A small CTC audio transcriber, trained from scratch: trained on read English sentences (LibriTTS-R), 15625 training examples.
Rows from block 2 of a small CTC audio transcriber, named by matrix and row number. Rows with one number within an expert belong to one neuron, the router's apart. Each number is 500 + 50 x the weight over its row's rms, rounded and kept within 0 to 999. All counts start at 0. Numbers have three digits each.
Before each expert's rows are labels from the 100 clips, of 14976, where the router gives the expert most weight on average: "loudest band" is the band of the loudest frequency at the time of the peak. Only what is clearly more common there than usual is listed. The data: read English sentences (LibriTTS-R).
# router: router (model.blocks.2.mlp.router.weight, 4x384, trained with AdamW), inputs 60-89
# up: expert up (model.blocks.2.mlp.up, 4x384x384), inputs 60-89
# down: expert down (model.blocks.2.mlp.down, 4x384x384, transposed), outputs 60-89

# expert 2
loudest band: 250 to 500 Hz; 500 to 1000 Hz
router.2:576570501535480452500610436539551457431523538532442481451434619512435614433496512552512509
up.0:499476532444545498580421554416504477526550441412447374482539467445487543508490433486520464
down.0:526550480495439494418482501522460482486496521589456455522474441475509512464566456537498480
up.1:431477516532582530517420538471555435597467485502524534513448423546384551422519537560490502
down.1:470527462508511466531480461453436539547424497543546467530661420526628538456539417516475499
up.2:528560469528685441569487462481567547482479509503464509413403546541561498518536416392630499
down.2:497522537464463518474503541556405522508507465383500528493492525552377503440507401534499434
up.3:582524509566451493533535460582452514557425473475538579422512551502417422492465454506487512
down.3:493401502516560367395550539478567583498573602487449445569388509409540507457545517445498461
up.4:471535540537360510503416484415518422522480572526498529494455471522428422539441457496526453
down.4:474603546484535462513508570576564538505630588458435448559508472585605440538456546555441565
up.5:510563485496488476471505520471510545540559511483515494473465462543490523571564551471534536
down.5:476456520469471497461530559412483494515536497507578488531474522528541544590460552500482435
up.6:418477468529547504483532377488399483472528546393470510478521520495544524544490565476535462
down.6:468433678506488457485534542562515560572455493512488366533483520433486439490544576422432503
up.7:437536476491463446443441513516377536425572614466516504450514494553467488545507523414608608
down.7:476451558463485507535524460567534488564523472573481496522416511497499456466506516482456473
up.8:504486557478525514594557578491497486529360544518438459464531531550547522533556622533497511
down.8:489500509586534501473448621462489593485456474500510452505491475579573600450496470449452546
up.9:498467461466639508535439610595480526469527531495598441565511414494531495565460574424562498
down.9:511463423581518450495543504527580517510519465489504570479500491563513555476577462483501456
up.10:431494450494470482501461549525478462459496531555561565486497514584493532526475455525561494
down.10:417423499485481452476496505506533531509489561545518489555390472367450453426542437515464475
up.11:489586521434552517513436425550476454494489479504523521505566559483550477451543495427417487
down.11:448491549547553409425479549456618470469577511480483526584465407535430484581496604574514526
up.12:521547429533505508564446437464424383481511387555543595437562433522479541449537519544535413
down.12:524504529503514570469572480512480500480507472439432514594404561557553543504402448504507440
up.13:456502497517475471458549569497578450432479547521469494410483523516512556487453485452561462
down.13:485518475481490519577478494542451523470494569539470490471516503465494540401381360489458485
up.14:521489490556440449475431477436514525485540495479577479526536511523493477492525527500489529
down.14:504468497549519590478528572455512486519516538560470551568462425499484528434551444402549448
up.15:473530513391477476608568557470488503486521491476444522511475570553556504557509491567550552
down.15:436526393473436480527473456395465487472529535538513561489463451511521508509503458530399487
up.16:409557429516408439492412455562431463526510505545460436517541521502520515537520494603557458
down.16:554579494592424438595554492504491516403529439541513484570446492442514521474472511472485500
up.17:559440441571447444477512478551502415544586541523524520522424412535418537440461492465532540
down.17:535521498519490576519485478505515500426473459549491503460560566513552568596517472500448547
up.18:576406498485469478481553516535455496577428432481533517429453492485506481491471553532442531
down.18:451519435492465514549386456546564485532539545563519474550557466560481562486520454460451501
up.19:639585463470517557545365461530548465588494474473476516537488466522506496484421458509473444
down.19:440443504531492543442566587520570542464602493484482631475540469471433558477544479528482503
up.20:460456481510541494429573355455428534487526502551508530529470491505511530555499551501527502
down.20:510628530440449503549515459524581453556403510535514501575575513501443481399505623535509494
up.21:469472515541535407591519505500511522528505497513543499572448537530463547487476416484565575
down.21:450608510491505473495435443501570556422571508489523436445497440443581533564466439515467433
up.22:564476432528544533501466488498450549614477529587503531548508495475441457419487470471495543
down.22:417524425472534454472506598492503476523525558403579452504438403517583494435480429559500476
up.23:464437490509416462516475501464501558487510535561548545529497549549438469507564512539394528
down.23:463485481568409513556469510480556471566521462516511401480463460402593432533490470472515546
up.24:531531458567439371496407510483475542519540548512530504552454467537602579454546504426502551
down.24:453470471544425548429535473529465448452454544498471529462510495544401506500509495475480491
up.25:461487493556523351523396514502560524425498510465413632553522446404539467530482482543485487
down.25:515574508477426550521601505528513478429537538453625567578507497506564451510466518466429460
up.26:504415473522540416496470571506584485482573441468462507494498405480456492574604478449512536
down.26:521512496487597548465563614534516514565588501513562504529561609553552437534523533544439479
up.27:513502524429536484563492623499584481543520561502544432558515467390604458529540467443399504
down.27:546476516428528408514577499527456624410490575498437448553466517523481481570480477492506560
up.28:500563495538516484493464490449413528555496492495462547503491482421589540558512486591486502
down.28:450460513521512459541577429587514435497473471500519448348541555479449514456459533537449438
up.29:526464460488499564510517462513401527534435479500482485454540571579454414567547553371453478
down.29:584500523594564499549447561477509507488453453479574489354489621480515542486557473507509540
up.30:594489446422316558496487399537440522476515448516505483505468450553467569541546497447569508
down.30:456418503505509424453511507462551447434510535472475502555479516526506392341499461541517506
up.31:499475458573513451540505519444558604600577516482448575569521504624588573535548532506528569
down.31:513600524445492458424510449502488408499505489484487447533562505478568448510461518487565434
up.32:451528476445479529483525485570502599544455520597471472502453508411399468460435508531506454
down.32:606506557403476394455551520540420457476523444546554518535551505499502540522476516525510454
up.33:579547477480498609508514456458454437469494482445476441410473381435517551473437581532509427
down.33:497379397404536483386506427503535579534491416490572487607455522517376466567487450400468599
up.34:435470479406495516542473468492553477542432530515566560508578513477555544532391474468482460
down.34:513414432468470539471469483498514535426612486514584471446545537528526534465563517605482489
up.35:522569486493480452480494509505561467503613447535544494417477490477541589526457536510497545
down.35:380478517519447472580510473485402535509469448493389491507413516578492475490482462508547450
up.36:396454543453497520566552527479463555522353504635601339497525516443513429530419466548462526
down.36:496637514456456451451576432548467535548552477519429506464516503508552435504541565460531427
up.37:420424598451528526455514457479500534548517547504495506417523424489513538496555574517498517
down.37:589553465544434464460502541464543485571439534500457411578479482468379536454493462522459544
up.38:523489458475543520476490465514480602526529556485544490433424469525504467486454468522552547
down.38:465523538556521469466561535588445426505518503464540539532565504505416500470580501494502325
up.39:568447470437503401534519570313562545530474522545427485526462473455559554502535522379521523
down.39:519404515543484510395493511471550477477531450479436455537521478477578511556501501529468543
up.40:457482458438537566457508497515467425389471594397470555469477525462512484515439558495453545
down.40:417465613540567451524556562500503520571573585474567512484506494481516475540483544495481587
up.41:552579506470598477539498472493487485507553509478498491560499458519536536561552531427558583
down.41:527474495508417508560547503574560580487403550394508528463541544489476499617499548604539597
up.42:446528465445486449475437486543498472544613417483517493592455427540502452452442455520472532
down.42:550434493482481477493462414493498527485422495549488458487451529495473527555541480463507476
up.43:556521398528425509525488471567498552566525526473525441520386609497497557531433502439584470
down.43:550574524452592555464500498520450507515485488580541474464538431437443444543579492470585514
up.44:413554459518361560445486482515508481565409447519470571487494488478434403485466565507459475
down.44:549465521481548459509528446554476482422543492462594535567441508491488530446480434485458431
up.45:492486439392506545478483511500412490539550486484505466434618504437614431480464542490529450
down.45:474477439474549447439578466480524558483398524495567553560468497532385452457461466498386574
up.46:526457570477443498559445503521441516542398411527512485453512490513464490493581372489562474
down.46:527501408518489494454521520572615471420433534444484497527486480515494495508454542506506521
up.47:585515530463506527541470641527438559414480471496475581556510485513524461574541516527536456
down.47:549484573505455549436595488507485503593410542417518486478556492521530456446599491497491579
up.48:508569505363542501491503422521471553430525532559591483430567476509533396468511533455494517
down.48:551479491501478439591492543457562480496436510481484434454498538525518496544463512425459511
up.49:496538496516535469436548559484518487457453474517435510514458552470566459625502510461559520
down.49:494480475479475523560454573401529505472552505465467501468606419509525478475467442532530505
up.50:529513487531536505572502453443464546460441442502482506537489452431546569466414445536449578
down.50:547524474533505509502617481466554483603488509493465474502576629557523499460370499495446489
up.51:454615427552554463576544467478444560518500461530515513462514430512475427511445422489434486
down.51:534438600595507479548447367541508444472551567465433467534463501456558504449442502508559537
up.52:512420535472479473528522470472525470519469532524612477355386509536538457586448439534416501
down.52:517507459523467512528522564518386560553430452487456529581549542426550528439537513442500445
up.53:542541525492494481503509492531506457563530438493462577534527549490503496526545443557441418
down.53:585532510507478495458549572514550537365521489568484481515474453469456500463508561551487450
up.54:465539424560570502575454514469479569495540461453538602492529418408549530561460537566553506
down.54:488547556504563467529575413584552531443480545470483535431476452527481592453494454566483557
up.55:524485462442505437472630451456587542521400508487435450471463506554542511513488552490519433
down.55:495539486458600518484515514393502503511555512493512497451504447440435423444532457584501597
up.56:385476499487413519453542532567507441500610463457564467466570527571449515497597518511445433
down.56:528466488531535471536480527507531559561554487523534497533433426527451451547488496490495589
up.57:473482475469532583564421490476552493487521375558494499530525521486407401471495488558409471
down.57:555489484464384461514534481370455494474605419406525486483529620446488525516406462522543517

# expert 3
loudest band: 4000 to 8000 Hz
router.3:503527460385499474612439510490521423496528594574437468492517478488483438546489566549518599
up.0:521493498494532468539499484547449519450556548458428380482435419494541526446520543476450502
down.0:476494517524528541450408597532455441524466471473527615508434472463491480523474523668535490
up.1:453476570398432479403513522538522499439472501563490502558565421557512539540505503552468507
down.1:573491500559559512437415477468495502549488510529393511515451512427460553479517495511418537
up.2:447506436500454419476516436496536503558391626517553475457439583449492443560541466537437516
down.2:512569561531487515412438509436493486523455513480555467450443510500456621519541482550558521
up.3:533438464521415525511521473551486496502523457495544548497580483547434436533576503551493519
down.3:581485412568497568471502472428437506508534459510479523540436513565563543517499533475487547
up.4:528517456515464513508499489554574553548461504462467564517542507533532534448426490439463562
down.4:609522545490460488498493568485513509428504489585618443594446486487500411515444409494418456
up.5:476522490507462570492408463424477487553496559452441529428469491481524562468543579580499490
down.5:518540447560488444480543498507468569450488514568446593536458535476389493521484447446531456
up.6:598469497485466536534532487359463527530512448540470488549556549564464495518438407510456507
down.6:433596456526446528387519493498466496500430439496447429497527518479497488399491484581546528
up.7:506577528519550436571537456549593452485458537527485497496542436570437536460490469517489484
down.7:502483448543508491505493468448512578452563493523449526483384438499588491538470629515475469
up.8:467539428456446600421501507484407551516483483472523599469503533462478476479517419511423443
down.8:513500423487412473484387541519510496527373437478494449491533443495524590397536494469518570
up.9:537537488487498547538412477474541477541538446585522453544512413548508508527520446483528495
down.9:537518444468439473452582506542388538471423536475420525416562514491444428543459541538471583
up.10:421505471528536515437419471463594559498550462383400524512518588516528504523545494462444622
down.10:473524455539405456564582487485598459510514450532525524499503461546539569549509539491548525
up.11:491599525516513484522463523512542392527532437527435477424477490478470525578497499477498497
down.11:414367500533453487475528515487471526481568551463434493613474536537547583403520530477566442
up.12:538475444462611528485379438440531477563440431463541506481518483494488548545546485542483611
down.12:551501603532532495570522507506515549469479479517408531455525456504539481486483517499472346
up.13:525552498565438525557491580523462444516523515458491529566560504488603456510507492509542458
down.13:517468545515511526442548601516414495471463482500566471489470407567593518526583415444485497
up.14:518488491369459403595532500492488601475601529436469462517453469492521477530466400435501490
down.14:503487544443545498415470482459555396492510469547536547516476569472512514454587496592462423
up.15:314576580477437513387583425482442475455349542508514555474472483500588477432436517477495474
down.15:540529392546451495502481508508464377470426507574580534427509425467478521548537477488502506
up.16:548518549580505527587432541495502564504431432528508555470525486408444443592488530503442441
down.16:468504463514538512505521471433534507479554467557489568493440439541488509500509503508563506
up.17:444516522447530482499545490499458425580485535409407526517480614516499491468425577506490506
down.17:514540497544383399520505466508541432505498497506492532447448447477454484545492476491533516
up.18:460474442505510552454505511449513492561456491470479477503446548495555480542534519492480467
down.18:445500488556498521563518534456550478540574568584453534447498450512490544530558503509547484
up.19:426441544471543478410412555529592553589472495470492475494506368456531477618529539447428502
down.19:559399500433457589465435459513436470457484533577474459603572497437538555487464527476474462
up.20:487425525464430516504499502458490486445608523483552448486609510461476508557596561473504458
down.20:432416486480537531558530495471520511436442561463503472491495409503547529509528482495556492
up.21:569445482494518529477544467612516564482554527410560536518478441570576507524496524476553490
down.21:532533431520621488400526421421471403462389457550480518600557492525363472495397445525519466
up.22:516558503587510495483441426517470488519416488489523523471483410499536379477478500472490443
down.22:536452488395546557544450512519572497472489568448523486584614511521426448516479477541507537
up.23:473503494530451443458524485559379560446450460484539494493491518523577444472537454495492480
down.23:546555534540439544557449531515490523570451541491511451593573510550527444408416574513491465
up.24:470424541562435549494560518430489483561532481474505511498527459469568501523543597508489451
down.24:478536472464558479568579455561473469525511455366524515584568524530588445499500522479563415
up.25:466570508563428425445576495530514444451487474464490461525483553444530435577411497472543568
down.25:426488507471528510522486467565447502491502512473462466609559515513499487550422589528553521
up.26:493441455453472444410492534457496564415430402506556491565552447563531443628543534458468590
down.26:551442445553470575467605522579515446574528408450488506556455502502505576509543469606533448
up.27:611478561438464541482493508480422509414450512458496475533455432439520510493560506540574505
down.27:537516405630441491569515430487461465437545466507591558423475494486461518490445558538482508
up.28:465538477478531380506573455531581501496542549446509472499495589515620463523557515546500500
down.28:532475518503543572624483524537496491486556497547456472568562578517501516505493472446494502
up.29:476545525473516506503480433440429490486451472465576442470482508558556408547389442512470506
down.29:519582547507450470482521574529590478542581457540641493540556494565550519481552485557580540
up.30:505463450570478538456535456537470574471506476528497503517476551534416524488593447440512504
down.30:543528527426505501625459652486507519446462518527522524600489480504533377416541551501516524
up.31:469365491553536519464453617501440456459433407483460542453468521471561545508535477556496483
down.31:572587479518532526573514469468467499505593497561496444492494515458513469523427523523481538
up.32:568441456495539433425529572508457500544484538568486462460550455498496477492410496511461535
down.32:535558507540529564518486458438520529572478500472543453510473479420507605550534543511537492
up.33:473524531462578649444540565618478470487617566515481460526466499542487513450471452499479425
down.33:443553515559399544531437480457475523564438572538619473519484545453460517515427542465480469
up.34:501526498564463590487462464461588481593477503553533472512481556554488505459462553547591520
down.34:509463505416578485477564499533460440570435456481516553426490535478448417549465376501555488
up.35:508484554393518520532439547548519505450556481545485466509502521507472580508420453526505509
down.35:506477562532521460466575462518521577525490501470566534475461504513477453482565445496510563
up.36:477535557558492536496460547489494480475442481462548448508548462521515477405550534567537549
down.36:448555541502411515497398502527579560512519556522536473568517436472528532526507518501555521
up.37:511474584487489466477435571431442464507500413412518582523441466568357486523558480506473531
down.37:408567434469602475577463455510458494523482419484491534428451493432453572516445499460484508
up.38:503485563486418494530475430422469461441425528452490502499553498407425501545445446543546419
down.38:454593472544537441521516543501527619559562468490589595496452483518585546501506518416500497
up.39:402424497510445434524523488549464505557541516445516528571426423487476479581535455511483506
down.39:572472511457475520584478466490429479479538533510477443444648519503560555517457462479533483
up.40:517431520486550489460540549511573496508538498530413479542460507513491393397496569588507556
down.40:545558549494516575480452495416534505498529494526511589530527513515431509548448496433588458
up.41:471436491487442483447493552472598508552467535488533531572581518576561523523491485461410519
down.41:445543491440483512548543512453492475559487595454464489445518576421424465472543448489607468
up.42:463543488454593379535513473505615439488470508483509537481437484504476570543518590510485471
down.42:555478500463561413599444395436422441540489403542579452461469472505480450557467520482467400
up.43:447473367512551472522520484452535520523462508517603534437508506493538446385519412491574532
down.43:442497602367535553423521376493477521616499489513499507605509472479475542542565459529511522
up.44:495505530490457555454550548506472596496579475476586409443498511565546465526620575469552513
down.44:480501434555498446518577482486526416472422511466407521525531451507494457460411493544388472
up.45:540511539504441565457539463538425531523560462538572546526416529506485484603541565531536511
down.45:435507523493564508471523558446597462500531459456519427508385413541487512503412503475414552
up.46:526512460482553496455591478484489478551607490461484520538533510531536499509517404515476410
down.46:457549541451492504517605508434533480490510534495437490530430525471517548570596538414507485
up.47:404593451479542549511460518490476502504473603473556415486562534626413494522535497539548438
down.47:437407589503504511474494571596483555408474449517538495503514486453566500514506561510567524
up.48:647454534574414485456494492585502485568519526553496487452609521580661549516467524520522491
down.48:428550500537509424524567444429552529414369581621480476550420522537438535492541503430415552
up.49:473473518538410470549435476479554502466424457374510517538531509521409512454471499529495533
down.49:494474485443473366453451442444443417479545539552574509622526545492496502553547596435530478
up.50:559324455566462519528499413406474394473487538520373517374492400482504542433515526487545478
down.50:588604578521545455466549546528484536472497528449424419514494439556522390528431511436543459
up.51:452526538482449495517482563474464470501502534596585470525483499510570494541494526473556491
down.51:529461475530440532547525452535528512467587497398513448516463495387430491496498421465432513
up.52:508542585533499448497503564531534463411485414455498531511574480505574393470415515508517577
down.52:475440480468516614556452486448432577584474408461506498496495535453493425526436498575569425
up.53:490440474470448508491577502482572519537459467506495469582550521449441488615465408505466532
down.53:463575504603508548459405608477509406436548426587523474448528516446502497517456447393544542
up.54:577545452497550554477497471449474602493502472416532525515467495552430558450467414432368450
down.54:554480521580569552473456509548509536501431501538504589499563537565595494530429493528524496
up.55:447416488503450420500528490496494497514547517527493508499446465542444449520454489500515436
down.55:488463506495500523467506505511459524508458539479527568572485466607421473402496483534527576
up.56:522511398502524494402506447508508419522458443526584470552524542491534421547501532619470445
down.56:465562544494510439448541522498503461443451620363496563391558485521522484511512366631565502
up.57:582562397543395426425471532479507561494530465513509533501417496504500603533503505512494503
down.57:473434542447487504500461432507504463513483465450439472487500527512553561477497483599444445

# expert 1
loudest band: 250 to 500 Hz
router.1:490570481492509477501522521504498493507442474513519505523484540473509452455455478464457499
up.0:614451535377523576527510503405483491500524494401461466464504540450468406564504511491500469
down.0:515490517488479487503500542502511556583548461486495525475534489454510523417545590561527546
up.1:387527469577501498513396519529495514467498561476523566596467469463486471547515461505505540
down.1:493456547573527502444598515552491561502530493600506481472520441438451404563539481536517552
up.2:358536499510535536477532508516527526435527463517527468435478458461529446492542489519421581
down.2:403466453548517468512509521495520502551453472402539416483579483514477571544406494485480388
up.3:547540474452597498502450457453553464553543571507497544540549624485570540427425542498430488
down.3:520565537517567515501526453488476476441544426503511471484453478476509528515517557480520452
up.4:485449355522490532483488445488545537570517440358548511518507442578553551523533529401500498
down.4:437478496420548559464531499523395514501537492523526542436528476503483548499460506408553472
up.5:480453482477538422481480556437552486515574569466427554450484481512475542447437477544552549
down.5:475447508628532447591525492567482550524575504510436499499577466429469523535545523437477468
up.6:535584500388507503556568402506489532480543432415518502518551417452550576468571496476487548
down.6:434529453409535526500477591623543532494536509437481477528429465517480471521455516456464485
up.7:526479515484537488508471463537475553524484532597447581559484488467456588592431413475503490
down.7:533488556467506504565461554561526462500477498499493452498394365460458526481491486370498555
up.8:456447519418483504430520561493519485513534475498490436533400541548527460411576589493475509
down.8:427434448496531520505466394574510399535492549428508503498520458452516504586525461442483540
up.9:434442500527562480578478400500527494523458494505621410421550518485534523503508465446443522
down.9:518536431464597514553518475518492482484475453616478531566431518515441510571541536432542566
up.10:422552426471515466558553473467326505492474561484454593503581481547352428457553511580514440
down.10:472489519497475557512492454487494498467473501451433532463580448416464604490386439473469496
up.11:479586481510559541575496529539438458539563501469448529358480495441459480542526493426414563
down.11:406571542448559459357560406610393560509559471547550546528535541470482557473488492481505517
up.12:481503490454416531430529531579441466501557492513453489496491550527509455508586530505549445
down.12:521519480471482528478554499541536450461472528525518535490533494436472482460483494562538555
up.13:542536487428522508579479497445476465411501543541483530598523537448554538449528460583420487
down.13:425540480551451504518497595490573459599466563474447488469509486482477544493394538522575572
up.14:466561407470443482420466507498483442548447479579506528576512503458580567477418542513562498
down.14:546504522533546482496516511578496478574510464495504519436506508446406597476517486461571524
up.15:573433560533440559505558548501422518540609475507643483574445412539568446475393432477418538
down.15:502516489429539577546451463573536572446458550339451498431443555518555452436598514561508465
up.16:468427574481426494481605536472413583509565422487536489473460466506472512538564507503467575
down.16:463587520512404512479486538558560517565437440526493474428585506543535358551477458478423407
up.17:569573524438493391541517573428518465500535485429459557481450483516472441644484649487536441
down.17:432418484544543455503616479495579500600482535449453457543477575470582504506507460536483496
up.18:418435447468546391437511449533492494514476566528558484446562526501475406513674481490554563
down.18:489484521565421534499454524477581444532519506444432516568484459450575476434476396523525433
up.19:485523537414589532606577521523488539474515549375458547494491525548560619475500500546503532
down.19:502508477431523500430554526509556558459510500562561577451617508593566504522467542498449621
up.20:436649625494483514479538495453535511542519549542548498505510522470528456526549539495540497
down.20:457321450645501422426490518458449536479549563475504485503549463454470576559506559481515469
up.21:546484603492418490561546408511513474520462478488561496462510447525608409516438598477576515
down.21:494538427464525498483438566507500522479452423489490486481559470376566551446554480510491601
up.22:505419526441482486529541533498523505527448426525405472382439485441476541433476509475396564
down.22:428445564464383407544473513527460584578518509469540516478528404545528510494475502510505513
up.23:552412525521452550505681501495487552493524552469506473479509454476541481461423505507567485
down.23:482413435505441468437518413516470461597516489403454471392527505435424429465516561551429456
up.24:591524505587508531488466515490453398510495525423559545502530498579468406498510520478469458
down.24:508413558510554577515485468527537570440520496489511547480475474488396550502479560519479521
up.25:490478480625442513408410489454508432452449515553552506514464588414438546414561506543347459
down.25:557473524418612489612537503553423507506529524507451423406525444571482459522440502532488503
up.26:505517489539499464470516425558529533553429429559543472487448424540536503494498509582483507
down.26:510496513532465565451511567492448568472487401470492511479584586506487496579434501478494512
up.27:508534401515502522494571494488450516521484428531492554455503457475497518392541549508522559
down.27:549482560483553428633508582581520420473472466514488552537513584467476465502528538528435498
up.28:450511517522607505475436536503513418543538516419488491497471508558555535476502501523554512
down.28:502483516478537538546595456486511509546441532509517474570526524554456493561487475468480465
up.29:473529484478532456486542497511534463449552396527512504458555466493492465505462495464573545
down.29:436547482455523517478472529513503550553502459447425484448520525612583411485436542564453408
up.30:448441597565400477451512499489541488507450537608501461404550439493523411494495486496487439
down.30:564431505424620537473496488498345457503478581532467445516451496524535414490570514503497518
up.31:586537448459543527483509503509468552519439563445527432474398426458545556459462458469521468
down.31:502483465483551425491388445543435474439466449501428463473617479519456531578491554524485491
up.32:537513464453583534518476561553506465501454489497554582454512470558495466429494547500483568
down.32:572435458506521442527503421539546443448540435566482504551546484493517541578462502535427455
up.33:640510522493498614524419440531504463489464557463608570542499464541558370440503504473427465
down.33:369418560486473474514482535549543568473456451494523514496501515470453543530537481584495577
up.34:455498503602542517483524446437411544510489481524462508627517462530479404469592463497468465
down.34:387492530480428483487466452506512484494559473568520519384489443518569458467501538514478549
up.35:573526469524469599398420453561468475447457536409519518498505527527525427502484487501479491
down.35:459498581581555496568474513480598446536503468496441486469470426485520529448508514533466591
up.36:429543478511481510499547428477484469507457461460502479511508515509480503487462531501542403
down.36:484421418550528438426491537492548490554480436474495531484533480560501564466451482497527492
up.37:417516509497552532531454484499495497454535442471432595506557508458478607546510381429537560
down.37:517520534504484486434495579574469524485444468513526557526542503516648509404547553509497529
up.38:494453589571554550493450434579445559498474503428450499454668526491557463526487486396501517
down.38:427554477482386463459482508491407563495488475547497536520477579478518443446431503544494431
up.39:509549525570524416494611442490502457533445389535499522499499456599506506581497632480526494
down.39:440465457441489512444476610456527517486507465351528434421490447458471492506499495591475523
up.40:529582587487552532506529559485459511471519446545551579454556530525595573514382523573492471
down.40:539538530467513502537467488475652526546497562474521530512511494573460457503551534471448575
up.41:489513552487573550500423479569468534548498484455484557485542531465564462501549472551498510
down.41:509420590445522588534487628663407445491583429537536568475433522520524512512588470547457471
up.42:460538531576484516535535469534503489502483511498455552449548465519470495498498442483550470
down.42:544494499557437579543542465556440475595514494566470432575463488478545507483547487501400504
up.43:474520548478542444475526471549565516497555620482480486556597546541484544549429467462541490
down.43:525490459452511416574507431557482432418475493524574477461416410430509438556536464550435513
up.44:457448531538545428484587436478530520449488547478583520576521448478506558425483569506493538
down.44:451495480487531542554489384566461506504506412488482431440477485416571493470483447514511549
up.45:530469577575667481493503460476427451510580520523508469430425486432470503483535477569449510
down.45:485584483429516454467470478525468473442531593498420554419545523558589540541459517456592597
up.46:518508438510521486441462462565573445483458490470588557444512487483576573512504551434550479
down.46:452463462528442502586557503455485557489497529616433564493468493526408485452533481581468581
up.47:516580553475489491547582486471418521443413508416446489545463571431469525409451476479447424
down.47:490523485554560466531383524475528510492467492492588454477561466539459495497490494523552486
up.48:522518485560495386499471455507552510600447468445455526511542532549512528567535514404529519
down.48:576506555547545503526511496527552476511480520574520580532572424505505529454557504492484513
up.49:484511536446426398424426445510418543573518426419500597536582504474486434496512525501473463
down.49:524492632423557515533454480524515494495528499507483499475455571562495567449458519483456473
up.50:403502467471493557513603458461494550496454613425491453489564512504540572452512467449523619
down.50:511461502366433492472492601458535516444609543454606561420485488500529508502525559458448491
up.51:518491554387535503462463403507459463563484504475511489510491447518424492519560534527496538
down.51:513485410517542502533512521492515573515542482497508566415502464492552437426439553497473470
up.52:558553501412556439515587462526434501503485484484561528462561412556455458545401365502473485
down.52:558435513434512519457417557503544509465543500488508544481521509424515471461453426620560521
up.53:564438589389563506477517423452500515567421461511543538470449564554470545549507490445596514
down.53:535524497450362428536481533470491479515511472536496470501454467547556577459484418495467448
up.54:423570553442526431452432491466488510483491489513437562487470491480494502556479487433473413
down.54:575487489492459594530428537504494471545444451527633501543444524527513499381520498445430519
up.55:458492547540442561542454467463416436494476532564509467495463481466606461527480549460476516
down.55:544488496454473511569485465520590476471539446511439512490537465457476458467497495560612440
up.56:502436490462489521504524429467532467561529579497490497472426406482512443486428490451513374
down.56:519497457527504568522525451516416383466501520542518477561496500438496460447512519551573492
up.57:557443511440533567531597491489481570451647477536515486437452512511555384443498483497522567
down.57:511499464533562495585618518534482499522531521462548523499524579479550601610485481513542465